Weights of a small class-conditioned image diffusion model.
Model: 6.92M parameters, arch unet, activation gelu, widths [64, 64, 128, 256].
Training: soap at rate 0.0025, 9800 steps, batches of 256.
Rows from block 8, named by matrix and row number. Rows with one number belong to one channel. Each number is 200 + 30 x the weight over its row's rms, rounded and kept within 0 to 999. All counts start at 0. After the name is the row's rms in percent of the matrix's.
# convs0: first 3x3 conv (model.enc.2.2.convs.0.weight, 128x128x3x3), inputs 72-79, a 3x3 kernel for each
# convs1: second 3x3 conv (model.enc.2.2.convs.1.weight, 128x128x3x3, transposed), outputs 72-79, a 3x3 kernel for each
convs0.56,091,273,146,176,238,244,250,256,190,189,181,167,135,145,205,200,210,214,222,195,149,213,206,202,147,200,223,234,175,173,248,207,216,210,157,254,157,215,173,211,219,217,191,219,208,188,190,191,245,232,210,188,177,193,247,222,195,221,244,232,185,202,189,221,206,247,148,191,196,187,185,182,248
convs0.57,087,221,215,162,229,190,278,182,154,185,175,206,182,208,241,241,184,277,160,201,181,206,181,225,193,213,202,256,211,177,227,188,201,154,210,202,193,143,215,222,222,167,232,219,232,185,166,166,162,261,208,208,230,234,219,222,125,193,194,222,169,180,217,184,127,183,175,227,172,197,214,164,175
convs0.58,111,191,223,229,225,243,255,191,216,153,190,176,162,136,207,243,243,231,250,189,188,205,171,235,191,218,197,236,205,212,151,215,201,220,197,205,206,203,196,226,202,200,167,247,177,188,215,184,262,170,250,153,263,217,171,175,226,135,213,199,178,205,204,209,172,254,194,221,178,178,163,190,207
convs0.59,108,138,182,183,220,198,206,237,236,227,188,240,141,204,158,241,228,226,129,189,193,184,252,193,200,129,217,134,221,213,214,207,216,205,199,186,203,184,201,170,190,191,212,185,194,181,140,168,177,203,198,205,216,131,228,197,152,186,175,197,195,171,215,185,208,212,170,172,203,172,198,215,128
convs0.60,095,171,207,233,173,246,195,194,229,206,202,179,188,162,176,226,173,158,188,159,175,162,201,243,180,200,163,158,174,227,250,167,226,182,183,191,191,179,178,224,210,200,141,182,224,198,151,220,198,223,189,190,127,189,266,145,236,232,204,192,205,198,239,249,208,270,174,202,166,223,210,206,196
convs0.61,104,206,214,204,179,202,147,222,197,220,182,240,158,224,200,204,229,239,181,231,209,207,202,170,189,256,179,203,234,116,237,150,247,212,228,152,218,197,216,199,241,189,196,206,170,229,166,198,143,199,164,211,217,205,198,234,141,193,273,216,179,215,232,187,189,203,175,192,127,226,172,165,179
convs0.62,109,220,217,233,185,261,236,192,262,237,207,206,204,198,145,187,165,238,164,215,202,204,204,227,147,192,195,167,162,252,223,143,180,163,214,225,210,198,185,189,174,213,228,186,206,163,211,192,199,224,229,219,153,220,175,279,251,190,243,224,222,200,240,196,188,198,206,198,217,175,138,240,169
convs0.63,117,177,205,164,171,199,165,240,178,210,185,246,204,198,181,149,196,230,178,219,226,205,190,218,205,235,204,240,206,180,193,173,193,212,210,150,206,212,218,215,230,197,214,197,239,224,208,136,209,182,234,170,218,183,244,164,184,186,202,163,189,199,225,146,210,201,266,211,184,183,209,227,161
convs0.64,096,196,195,205,181,229,216,176,194,232,159,195,190,184,163,166,196,246,192,182,210,211,198,210,203,212,188,162,186,178,193,193,191,191,182,249,162,181,170,251,180,239,210,187,197,220,186,263,184,219,201,216,194,199,151,208,122,217,235,233,233,226,184,173,212,224,164,211,151,181,200,175,291
convs0.65,100,190,196,225,187,252,183,224,137,216,204,174,200,189,188,172,237,159,321,166,212,204,221,236,209,203,166,172,193,221,216,219,183,196,166,245,171,153,209,210,213,224,229,175,195,197,225,212,200,189,203,221,221,187,236,172,214,205,149,213,209,237,210,214,229,238,155,189,226,181,165,178,192
convs0.66,098,248,182,253,235,185,220,202,214,183,206,251,168,192,233,232,154,226,143,213,186,199,179,193,221,178,196,136,227,199,236,198,166,214,214,156,205,175,194,238,220,235,188,143,189,235,223,176,157,184,203,242,229,183,180,202,171,208,244,211,217,234,187,180,188,235,235,216,199,176,203,196,205
convs0.67,123,211,195,264,199,220,167,182,216,303,197,230,174,167,198,295,226,186,216,202,184,175,196,224,258,196,160,157,214,226,249,197,174,147,192,213,160,204,195,172,249,205,173,179,211,178,194,199,195,220,184,171,163,206,206,213,229,171,152,177,190,187,201,206,225,191,201,206,170,219,182,218,182
convs0.68,096,203,249,191,222,148,172,174,172,193,186,204,228,204,184,149,190,125,199,186,183,234,196,207,188,197,190,207,173,245,190,215,183,179,168,212,181,196,236,184,210,185,165,205,203,223,168,183,217,190,210,192,204,184,204,198,203,236,170,199,175,156,173,186,195,212,187,154,232,211,159,205,149
convs0.69,089,205,220,172,203,178,185,247,224,244,197,210,169,167,271,177,159,137,231,179,171,218,256,207,205,164,189,245,203,156,209,208,241,206,188,188,214,226,169,198,180,219,219,164,228,170,182,223,237,196,187,246,207,191,142,214,211,212,237,187,200,241,245,186,217,250,220,185,148,201,215,197,164
convs0.70,122,170,220,208,211,233,214,205,218,193,190,217,192,249,142,262,208,174,197,210,218,207,212,198,233,198,234,193,202,209,212,179,211,140,187,182,199,221,213,202,165,230,228,253,206,171,178,211,214,208,194,205,263,195,251,188,213,168,223,191,171,197,230,173,196,199,202,216,276,198,220,217,229
convs0.71,156,199,180,217,205,262,166,205,247,214,249,229,198,223,178,196,243,188,204,190,213,192,208,161,196,194,205,204,185,225,162,187,179,172,149,215,237,197,233,142,189,153,207,165,212,229,227,179,184,191,195,189,171,169,230,213,190,217,139,179,235,190,266,198,197,213,191,212,204,193,170,204,193
convs0.72,103,242,189,183,225,252,191,144,208,206,142,258,192,185,238,124,234,213,214,217,215,209,172,204,185,205,205,166,216,161,189,227,164,219,159,207,179,173,213,213,193,195,199,154,218,195,179,211,209,195,164,212,208,222,217,201,175,222,234,224,183,204,248,214,208,178,254,221,182,224,221,208,212
convs0.73,084,222,189,244,213,153,168,219,258,245,212,189,186,158,287,141,224,202,204,245,164,198,184,208,226,224,208,199,210,195,188,156,161,243,180,215,207,193,145,218,211,221,187,175,198,224,192,180,191,212,205,218,170,172,222,221,166,212,163,211,145,235,183,207,198,189,231,233,196,238,159,137,178
convs0.74,089,194,156,187,190,186,188,194,229,266,238,174,201,164,219,217,198,185,244,220,187,194,201,155,232,208,197,166,214,221,203,193,196,215,239,193,161,185,202,276,261,185,182,215,181,170,233,213,140,215,176,212,213,186,230,176,194,239,255,121,177,200,221,224,226,211,210,251,187,187,216,156,224
convs0.75,099,222,169,175,212,204,217,164,164,175,154,196,200,218,228,201,185,190,155,186,171,210,178,208,217,204,216,180,211,204,184,186,178,246,201,224,181,217,189,188,187,203,183,189,248,195,168,203,231,178,142,206,206,257,155,181,171,197,219,157,170,187,179,228,230,198,211,243,197,165,217,212,162
convs0.76,143,233,255,201,208,200,183,211,198,243,196,198,190,186,179,186,142,160,197,180,166,184,245,241,164,212,208,191,192,231,162,193,198,195,176,160,186,193,133,158,240,243,196,198,210,188,263,168,197,176,198,198,157,213,192,218,214,178,198,190,207,197,188,185,198,164,155,215,191,182,200,154,171
convs0.77,104,193,226,192,210,184,191,262,233,208,228,181,170,237,234,168,178,178,185,171,194,179,237,215,192,171,174,206,216,216,213,181,160,232,184,220,204,193,167,221,206,214,141,274,157,207,175,204,171,184,187,213,262,222,167,244,188,194,166,239,208,258,183,165,212,219,163,187,203,181,231,203,194
convs1.56,097,208,226,167,198,202,217,201,227,188,203,190,191,176,163,192,204,202,221,244,152,238,213,218,156,249,225,206,227,154,266,205,197,138,259,196,205,247,184,221,224,143,259,154,255,249,229,253,248,246,178,190,195,172,238,208,241,176,172,186,203,180,227,187,214,230,174,233,232,179,181,218,168
convs1.57,098,235,209,247,159,185,180,150,241,135,165,180,196,212,180,165,191,166,195,223,188,173,201,185,175,221,236,189,194,230,247,247,159,185,174,228,193,271,168,158,205,235,193,159,210,266,242,175,186,163,232,230,200,240,209,212,222,178,197,209,231,234,211,149,231,185,187,227,222,209,205,203,235
convs1.58,117,182,220,213,215,241,247,197,134,220,193,175,169,157,234,185,142,237,176,224,229,194,204,232,199,221,148,158,160,179,251,161,192,156,233,210,203,190,172,241,212,169,179,217,179,253,248,204,178,241,181,209,158,226,215,207,207,228,193,182,197,237,200,192,245,163,184,204,217,247,221,152,223
convs1.59,121,200,187,195,228,231,144,198,158,246,203,191,216,200,203,211,213,173,190,133,239,208,205,241,205,193,186,181,216,205,195,198,172,248,130,270,142,195,227,202,178,234,201,241,163,192,228,200,237,149,215,164,262,181,208,209,137,210,205,146,171,139,197,206,180,190,168,231,232,204,243,151,237
convs1.60,105,224,156,159,173,175,190,166,228,217,179,203,210,221,178,199,203,187,181,175,204,229,200,212,177,218,186,192,215,213,189,214,172,237,161,192,219,215,163,225,260,216,185,177,225,241,199,232,222,192,224,160,192,192,230,195,175,177,202,224,184,166,160,221,210,200,232,146,249,253,222,146,189
convs1.61,118,226,194,249,210,166,249,227,151,242,219,201,199,208,219,217,214,201,175,223,198,194,201,170,185,186,180,226,245,195,199,227,167,223,222,266,187,213,217,222,168,216,168,234,198,132,230,237,232,228,217,164,229,196,182,209,198,212,209,206,213,173,196,152,161,177,278,232,193,215,209,125,244
convs1.62,117,262,175,193,193,120,262,225,168,134,195,143,189,192,197,213,166,251,200,179,214,206,152,223,209,207,171,186,218,202,198,197,188,217,192,210,226,198,200,173,200,185,214,253,165,213,195,191,211,236,221,232,174,210,219,250,174,160,194,206,202,219,167,185,192,214,214,224,208,197,197,205,143
convs1.63,110,192,217,147,242,209,202,211,149,222,214,186,215,211,241,211,225,253,165,215,243,131,255,189,197,167,227,184,183,263,189,216,229,258,172,278,162,206,134,211,173,195,152,162,225,233,226,132,199,254,213,245,105,218,151,201,208,190,195,212,184,183,179,243,219,161,196,217,234,183,144,162,253
convs1.64,096,249,145,230,214,189,235,183,172,191,151,233,179,183,224,210,181,210,159,201,174,193,214,271,207,211,182,159,271,121,217,177,187,251,204,190,237,214,160,205,203,184,217,146,243,182,256,219,196,169,203,163,237,135,237,180,202,199,187,219,190,172,183,158,166,209,211,193,198,161,251,184,207
convs1.65,096,209,179,132,209,188,205,164,247,174,203,224,169,210,174,220,182,230,171,254,204,222,178,162,141,240,185,215,257,111,208,196,242,149,227,165,257,209,199,262,190,180,238,146,248,247,153,220,204,232,223,192,214,160,186,223,177,152,215,182,221,190,151,227,198,194,199,281,176,213,210,175,181
convs1.66,097,220,123,201,229,192,130,218,183,216,175,186,199,200,181,236,192,203,155,263,202,158,217,209,224,157,184,261,204,163,187,181,214,174,187,219,192,230,205,178,203,192,203,217,190,187,218,199,229,201,181,172,260,203,232,175,157,149,201,238,219,181,247,173,234,199,244,212,208,164,213,196,255
convs1.67,119,268,175,188,215,188,168,167,211,143,230,207,227,226,159,188,222,225,171,186,220,175,245,227,184,148,207,161,201,190,189,276,213,193,152,196,208,194,220,171,213,113,247,235,188,241,234,181,204,159,297,180,217,158,211,196,201,211,213,193,201,178,144,200,209,223,165,187,230,210,223,151,195
convs1.68,105,184,226,166,261,161,165,214,201,204,204,211,236,244,175,214,133,226,180,191,168,221,190,178,191,191,237,256,230,268,222,214,197,197,221,160,193,227,190,242,253,190,171,126,246,200,227,225,187,218,239,213,190,201,242,207,194,193,172,217,239,207,223,209,232,153,194,225,186,231,231,183,176
convs1.69,091,216,178,186,173,229,181,230,208,228,169,231,156,219,179,179,181,199,182,170,189,198,233,194,154,246,159,236,218,260,190,199,165,175,193,226,174,221,180,255,178,203,146,180,273,175,253,213,207,204,210,226,160,208,176,187,219,172,179,177,199,202,208,172,268,199,193,217,217,165,217,122,172
convs1.70,112,196,198,197,217,181,225,177,190,212,200,204,200,158,223,199,188,206,161,189,198,225,207,175,200,194,195,158,150,251,199,226,213,204,183,223,197,182,254,176,181,189,264,203,185,210,169,192,197,185,199,173,226,191,207,217,190,207,237,196,240,239,187,189,202,212,227,191,203,204,204,238,164
convs1.71,144,173,214,215,192,286,217,232,194,147,172,216,185,272,188,194,189,232,170,171,215,233,208,211,164,207,225,228,225,143,196,163,222,184,199,190,259,198,179,171,181,175,213,213,192,205,217,202,167,211,179,194,199,204,261,220,184,173,215,202,179,208,194,223,141,176,193,214,223,222,193,190,190
convs1.72,106,169,202,209,222,172,142,258,192,212,247,174,189,212,208,204,159,173,232,209,241,150,204,194,177,209,211,181,183,197,199,157,251,243,218,200,236,199,155,213,192,249,210,204,216,185,179,222,235,199,209,220,255,225,230,188,236,191,231,168,177,204,194,215,162,241,174,196,157,218,166,211,164
convs1.73,088,241,210,186,222,222,155,160,228,248,234,174,143,191,201,250,127,200,150,199,175,223,181,179,169,236,147,213,198,169,217,189,201,190,209,221,160,247,167,176,190,237,234,148,300,237,167,211,186,228,215,177,274,167,173,219,190,158,228,253,238,141,166,218,251,210,228,221,269,115,127,164,198
convs1.74,092,181,210,265,196,200,178,199,244,213,213,146,198,171,235,273,159,223,166,205,204,167,186,216,201,222,208,174,204,199,190,182,227,209,256,208,205,201,229,197,215,221,150,166,201,252,151,227,214,179,209,204,215,149,240,178,198,234,185,223,200,189,144,228,152,220,187,231,163,182,190,222,151
convs1.75,098,136,184,199,242,188,234,219,213,185,234,201,155,225,159,194,234,210,152,286,185,155,176,162,205,203,186,176,196,184,179,112,270,203,203,179,236,212,213,226,186,231,164,266,227,176,240,167,200,175,229,203,166,222,159,176,193,221,168,203,161,162,216,241,211,200,190,203,201,184,215,183,267
convs1.76,153,198,197,160,156,245,198,221,199,230,165,209,249,133,208,216,234,219,186,197,224,131,163,224,267,221,217,239,194,232,224,243,173,203,235,164,194,251,130,218,186,204,124,180,192,186,242,137,253,204,193,183,215,258,155,203,211,179,150,216,188,205,220,183,199,188,234,200,205,221,186,172,141
convs1.77,100,224,132,204,190,231,136,216,191,202,222,221,149,197,156,182,130,197,178,202,164,177,240,198,201,203,183,225,212,164,206,225,255,157,207,206,224,190,179,216,287,194,174,143,284,139,186,224,166,221,194,202,238,124,241,222,222,167,180,232,207,242,137,149,216,244,152,227,173,200,243,175,181