config.yaml
train_examples: 195000
num_classes: 18
warmup_steps: 290
Rows from block 12, named by matrix and row number. Rows with one number belong to one channel. Each number is 500 + 40 x the weight over its row's rms, rounded and kept within 0 to 999. All counts start at 0. Numbers have three digits each. After the name is the row's rms in percent of the matrix's.
# convs0: first 3x3 conv (model.mid.2.convs.0.weight, 256x256x3x3), inputs 96-103, a 3x3 kernel for each
# convs1: second 3x3 conv (model.mid.2.convs.1.weight, 256x256x3x3, transposed), outputs 96-103, a 3x3 kernel for each
convs0.129 093:484420485596537527499464552447502532442491444429512476494479508620511481457505516411487500502494480532537594440471454496542541534433535539534499507536474525510421479470537516434489525505509525545452508491530517482503
convs1.129 081:488458535459495545540607520506497588537457495440544505519505519498463522516494503533503555495545538461514471522490446529471588559499511530459507513491561542490496484531556496499428541458522528530486465521472529463496
convs0.130 107:483593491526508556507465403485518522495480540430408470590487393536474558527531470526502466542542459506450455471539483537503459515467442512449494528501481488508507501522534537533449504448483495483537478532532425456497
convs1.130 121:522506520503482498552503438433431507485535514476513518512574519513475477446519494538483458478502464471503484504552525504525523579522412532419550471520468494498562475493467402522513437541508450516541493466460573569428
convs0.131 107:489498459489465490501442500516464546520497517472588472530461497533479509467461415528451529511525538476462506467508422532481521464503495541548515498523445427495517505475490507483551510492486466452495458524506489466530
convs1.131 103:543502506513502512520444494572480542473535459435532475477455518471535529499482491511500476480465556537438452483554434495560493482565452533511499470493486496547538471475525537446509449519553498500519507448559506515487
convs0.132 099:531522498541509473547528468493487494512511503467550499489550499504497520442448516557492535527473519479534377524522510503496522532416519451495543560486507463508418476565506490535468463451520458503526491507472531509501
convs1.132 094:515551500510530520506449468576508481465534471459557489493458496551563471439426474532469441554536490540505453508495508509498443583530485496474554478501508487507486498504484489438481518511527531538523500483481510504488
convs0.133 111:511453524510542509493501436477467493456459548600542518551457475502522539481503495497579463536445453529526500488503506506515452532535487498476544511438461539464492522467463536439522419427555519474505531521509497499497
convs1.133 106:505463443536566448484491521522509454479527520503405593530460417509553536476475509462470457470493478487499497529482441472489496519623465499420561518497469493490577441475545479475584519508531501513512471530492492477491
convs0.134 094:516547424497568505509573539428458463533490549546579564437458502481536549529508456504550540521489484466507464469534473492489465497503507494437498523541464555526494511475498568510439423498519548516458500477538411490473
convs1.134 093:529557477527502552464466536598556496551424522453522549430394528492602481448384478448467444474498503604485418469471591497430515562560520487524569512535501500577554479562461483464457516539478512570526427463473471539580
convs0.135 108:551500477499544538532463514518559488524517482484527495532592520544544460475508463504516537526470465518478483489478522516445487518546614515469499493476402498501547521428438529498542508467456569514482537474537540504421
convs1.135 099:435457499587532557465508427521526501587521549478459519496525502545542477473483525504479426486514450513446450444478512485467492517511571478499570539528525542482483509426495418453516513560421486513497494472488578537534
convs0.136 100:560471488486567555461493483504447503550496547530439486550451499675519443497467545483447406475535571484410504529565454414530458589511465453467564463521516522523567440545445460568527530518474505493442444471538442547464
convs1.136 094:589434505442449459499505509502523504476478514522539473497581464513453483538508521487532521480464618523470511574478453492469461445508442533417474443548538524494547464477538569468488489473573515453506469549443505456549
convs0.137 085:485487491565509528522446404501509577527487483465486448515542438547503523489556531508444474569564518544491487470440530529545539477522473569553549493529438466440478552560516508519461492546493569502518432411430515539521
convs1.137 072:508525509501513472515465499546465458525555500433505561572560451507552527505479501449556512523426523503434502487503447468565539519449498509546491538493488515524476455515533533468496505537564419504464541525500471464486
convs0.138 123:555484468489596469431560471507492519532506474584494635552513398457514536496465521483453518545486478499513458538500493483500445493466563440440456513486543515440535528518432512503537577511425478463497503492474572572523
convs1.138 135:543494459516531461489420527563572529507517500553486528484447508549558481453488477528477555502463476481475500536423550519559456494527517466499515442516490498490451552480426447542514520530517414571504419501496540501527
convs0.139 110:519480503483504528509448471450722532527514374550450474536516450472481570553506473471506445527564473528482489555581506522501492436510468578429472603491443468497533514478459488472525495432515468451504480538460478529483
convs1.139 115:514453493460554474537485420515510500480553482499544546506539531485489497509538493533463508462475461541535449507485434429524574480545464456472514449528514524510496485484518475497512387632478501465505461477510453519460
convs0.140 103:480502550536484538537487421508495502453460480502465445490497526523453472495536501460517463452525515499505516466500506518486502486515542508479491522498553482483491475524490498560528488505468584522505489482553460516473
convs1.140 093:496502473506505505493477450448467536486522463465524496563441471493552527438548536428543505470470493494524538537499492507503462554532412518518477460491557510521479475514488553489489451549547429483539505517501422535428
convs0.141 086:452508523503472469567439508524503532499496520515508514428497550494476558509579515525479498482446518538469513505536565457433454505452553498477578488496480528456540476513518436510439475429486493535519565488451551522535
convs1.141 083:489478542569469456500447514498545524564535547488568491458550586454501500508475471489456436505502416483483470488497455498505523499505449500566489492482508483467554568460505555540532498460509455550485524505460483475514
convs0.142 092:404502449534510506531512459472556530401456431545456467483507467491502465517469443546506493515524477493538569537529526556403464462565501501452504567439490568454469486495465517551499472521489490609531492498538495479466
convs1.142 088:570472455555517505469485493526431525496554573509494516520532529489461462458531525480539511493510459532504452479534476470532468483549499495489464457527536494593518539496490469526488497526476579525442483444477528504474
convs0.143 102:436499583527494521517476468551501528468490492589484392511489485493531454521575601469507480526525474534522554449474540464439484455532493506527551531464464567516464510539530514523529437506464529534561506450523439510497
convs1.143 088:522478505464517482512482469468434443509587474433535593575538461499476479516553486449527538500473514485450446461495401492501499515572415469505506530520517494478528406562530513528491453601551366514542478484526433494430
convs0.144 118:505539514543509489505510505480489487456529523493521569530526481586475497500490482530514523567458537509447405532576537498513445533546489469488501579523557577526507499604497563523468561521512504575521448547520478515497
convs1.144 114:529522536526484407472514482513463568530527560518482528501478458521530577504489526489484511498473462533391493551413533480472487510434555478433557514490551545560494527438566478486510499567475506497489518507499532439457
convs0.145 112:466497483545479512550463452493475534471489453450471588537463503525483431488459486525441481459476529502497473465541489436539466470534613565481556506559446525487338407498513526463511537466452509532446495489474540445642
convs1.145 116:526506471489501468519477547518520524526475502514522515575522507504537511515529505414537492502513573490519545452555512506563430446503539522556508515474453520463525493538518460534481532499442504480419585526479500411513
convs0.146 115:553472457586487527479439482467538522553429465515541461442471490558511497518505475496474459505525497470527505644455546599504532497487487507503515499523493539486403540459552427466464497507519547493515537483481568511512
convs1.146 124:511495472504511494486539509520537509523468534576501460461485427518464496495471389504481466514499513529483445566482504506466492530434628411475464472495480494449494534453533530491412508543465558423499452533473517488534
convs0.147 092:473461529549495489445554504501486478531485486534532409537482491525510498503487457482503509523445511453559552534492494423491482481534428429506540531528474449540489500496547445480483437549558524486612479487505555508387
convs1.147 076:492476495491550495484509442495444513511544443485505538472434486513490567454540513505525460493503509527441473597501410502523541526542437552482482509542520533514499447501449625428512442486567494519472504524515481473479
convs0.148 112:473559530498483510492481532507509597466553513454544633448573530462486508460482523480509499501530471475533485465537534479470465484496519495454480501559536490439437509517496490546446517520492486472427503466496437542543
convs1.148 113:536460476505472461474467512427468554510521478490568557515498498482470528447609529392501490527533449497516550442481482422560468481510490509414551468471537503500522450567499483542510457474453378548521524528477484468560
convs0.149 115:519482464515479471477466501476490471464519492518462426448548525518475448501542544548479459521532542551469403444480512484556498487534421516527488447431508437494515528521488479540563481522504527463488484495505465511522
convs1.149 103:472545503531505525528509485452456520506503510489481492580491464415503474483516488469555501477492595546504537503526484524530480508441499541538461590419454485459496471499510567502475468507540431456460491488595506475436
convs0.150 097:462478534514495492501486515451470528449445496520473516541543531532513442531477521504559519468488560484538480525507546564475511411523466456518513498525472525498563480463521499480509540566484526421465433459536515510469
convs1.150 084:455494560512468513486505549455451457498522539454437450554460517552499449567500529550540482434492525516490434571545461535446547509494522556533460522449502488540506473448465528501504510574487470456470523462580515460505
convs0.151 087:510553467496564474503585457557527527494468465469395528476478458507390528499475532521485480597472463585416469476552529504400456521459475494476477518492569474449559507509506482499408491606451447512462523517499498482497
convs1.151 075:566498552463511402534431510497531528506476489521478446466572525510508508509497497488427522481521425450451531509522481518487473475432561531494480526540511481505492527428504507544540454504495543537485516533490472466463
convs0.152 103:453576487531534483484462498566451502483491576488604485473542538553496488485481526475487490552488477469500519551535424566492529512487486540638560537550498495483442465589466503481544541472501469470526467517544450532501
convs1.152 101:527505480500503547456424512501487487480591440543610487460495498535554497536532569459470514539490440498433432494549454408552580501497449522492481460516548514547472509499496500530515456497501498482511495489461537497419
convs0.153 112:590512455561437470606499485530446467472483477560478479565469422553468508546512519491488481508494489480501551590468539544459528490506492433478468482564481494455516465463502488573507534533514474542565478472547523520458
convs1.153 113:453548509555463537491499489443480449532509470498471517536510485533487498503457498505511496495539502505533522533526483548487480527527497554475458486429488484442521481573495492494522507464466480507540545484562445528439
convs0.154 090:490530541471532468432455485468494498507444482515483386515517457485475415505527549513499498489492524494495497564491540552499504490476558474469460462530497525511563541518455509506463401463482435483537517525567463533424
convs1.154 089:429478537561515486537460526530481515540548545434478490501485481523493493565499497561535475466479532521506500516569503544508528471477512521546494605455449489513461471485474519533488521512505485478476592480502535484470
convs0.155 091:515550533516501540500479425442461488450456574570485494474477531469464480453488599512486598514550498482475499502486597504488486474485509519524570472467397507524408492551488563431508483539469539527476481493470516507461
convs1.155 083:534474459393511453547481502498560495491497518502424537541469552411492478462550504445493461478517477493501541543485464504465510516519553505493470506452467451551511484490496536501532431481510465519468602489501543502479
convs0.156 088:550532440434479477545527511518474519504576520575527434463526587445465462507501592446516548550506405565501563542500437472532483517483523499585546461477480456458477451435485483536463480460491580494455495510497517518455
convs1.156 078:455494535517483519555483486463474541536528561422487443521540501451496492428574540494546574444520509476509476468509468480555511530545514563488504470518494508505589485472513465518550507474535501470515492516521509514477
convs0.157 099:508546504411503516502514451416483571493501509546520510511546487414518446454497443522502501484507479511502456488507516496477504501463603447530503491517548462521609466489502508479467486494518398513550508538491540513449
convs1.157 096:428455496542558509526529488463475506555570502451455528544508466518465498501517449508507463461519519517453533543494448509504482525448481514535416534556483452454448515480489527480461392548547424446480516510574460511414
convs0.158 090:465559535563495493484469547542475498488493477490471560435535442554536471502472545548584548454504486491558485445525508503531504478533438508413473433510450558505448484494545466499512555479461566540503566533498466536505
convs1.158 079:616436518530531520472471522608421451463546513440482561541488535501509485520484561466513519504502503550474365508488413535457523510512536523485522524526492480558524428536515522534463471535527459531420530468502547531455
convs0.159 095:526460515462523490618496477441485557462505462477564470506482483527556503489515480555489545546523487491451493526484500460561482511473539470447446446503462471500517474507503487539502631562500469502556527537477512495439
convs1.159 088:441517474531544489495498455479529498557558501499537548463438471547530576441466545502507430469508543488506456560515519525480446451472544404540546520518462583507496517569452508521515439483490534522471493542438440514479
convs0.160 131:503520510440516444542450532500521542526435502461497523560521560506467496542496442512502567504534521430473471443509493593457476535514604460497528510508575515468476458512547466519459626510496542525551489462494525498468
convs1.160 155:458447492560458521466485451527490507567542473451508570525532458538480497465536501483462453504452506508555459497467566605410524474500479459508532511585419558493489483549535434528466449429466431521447546528474542460536
convs0.161 094:458507510450490516510549503515490438465459479511477450529430499577540530507522503505446481468539516479505492507539535524537475512498509543508435464442552426489505447499474518467459490445518521526509465519511561495450
convs1.161 098:471498493546515541409508427492469461478510514481570543484522499506578460392483514467550479467486492553459442495473512531538471520466479435441582523494470529539537508515494491454569455519485500455553508430487497566497
convs0.162 099:480510496483507528437510493504481529471499528492456492534487471615468515499496419469532527508461487552529482562487505484526499554402503477479518556545511542508494517510479421479509463579509426536460496495535500477497
convs1.162 102:508489510501538459467529484496444549507582533522547516485455411509575506477560466462526522504444464510440420528465507478446451504501432443467562516496568503536446469526577474512534488542443525527571438428604534451483
convs0.163 091:502558507549516501513513495472478494502487494491511608559524516463490502416552420571473486474491537532586464440501487477467546583535450454546501497397503481466458499525433510514457577550506524561520440470503474485578
convs1.163 096:500463427567540483428535534474546465501498500506556544510433509527584487477448527541483504548500558477516476488505490510518492497534560504557493503577482534474512481466561472497526534544445540493461543497486432487498
convs0.164 080:512523468491516519529465467508515494454463482522464567523597473460523499480489496515477517523504532501450473451482517583507469521471540520463518558555530487431477515426507521460508474531555543585443522486555537414527
convs1.164 083:513586450475457433470503484480527433490505530478602424532515438455505438512556559488532456461499513505517436538478553473530537460490521522512508476519591503480487455464441497542599566461496504542462523535542512477426
convs0.165 119:494546488486457536434580489492476481436503458489557582495551518547450475482515458513536513527486471588505497525520482442436549434460501496427501517452515622503495518499517542527522456464486565448417440515501511552541
convs1.165 133:497448485497483510504449552565507547522453479463556435447408547487591490532423531501543512502448511576462401491448466477550514513591489521523559444504495521553539466482488520469501497556480523498516489498499489525502
convs0.166 080:531564514475486525402469537518576515565469496435490452539482595464447533490547489537536471499468533550472446515500510522526539539495591538504504452463499474504425485515558490392576512469583509519409509555464491548518
convs1.166 083:537498577517487502476521473526523451544478548505497519467501477528482571516512527543496507497496517456475469550532538490446483478434553417473602488609488546509461522488485506496535537543485466486551503562405463543434
convs0.167 100:446478542612480480547546494559432570477507466521590467442530463514516491478490480491496500558528414548454544534488449459493530549567447567523504502527460437407507498492498538474438556507509449474514492437450569467489
convs1.167 123:477526506485487526518465454473499484506478539444552509480574534561501451579482464499548524485517439489420569515515505447493538561445537470524443514438524495484472520530511454517539498520489470485551474531503530529419
convs0.168 091:474510503532550505477454513512437545466530498450567497531457453472489543504471462524527553498449478461505540445556486483434530417431496465515457471491446491438577513475515451502539495516451470526528494456495477502527
convs1.168 098:469507527434524513459554552379484458473506402538446474488525542520409484457541533512515539445529508501551475585515514439553475581553538538497448445519483504457439528481417411449540531483555499504528509517514559505505
convs0.169 079:488510525501514472496413511594506519535491502578388505489496494440505512549475574552486540496507540472528426644477517540502480532465472485476472520540496522424480527422524488514464435554484458445511506517560418513466
convs1.169 081:507469483553545500504422536467497511555538549486469551552528461506515513503468574515496456511532570530526493542484502546489527482390547503509458541465466509548500479452535518573501502572531364506482447459522536472532
convs0.170 104:460479525532548509581428480443484569526430531514514488566533496473497505503509507520516503509492552491529494498480513473521493485476506489574514467479546517502440506521425473526491444428536549479566469515509538504542
convs1.170 109:518532522528586531482523471524490550513531469459564487534497421509513522419508451478466530527514479533438509513528482516500511551457456491445513482509520447509458519461499507497521481480561469516506487508497506547451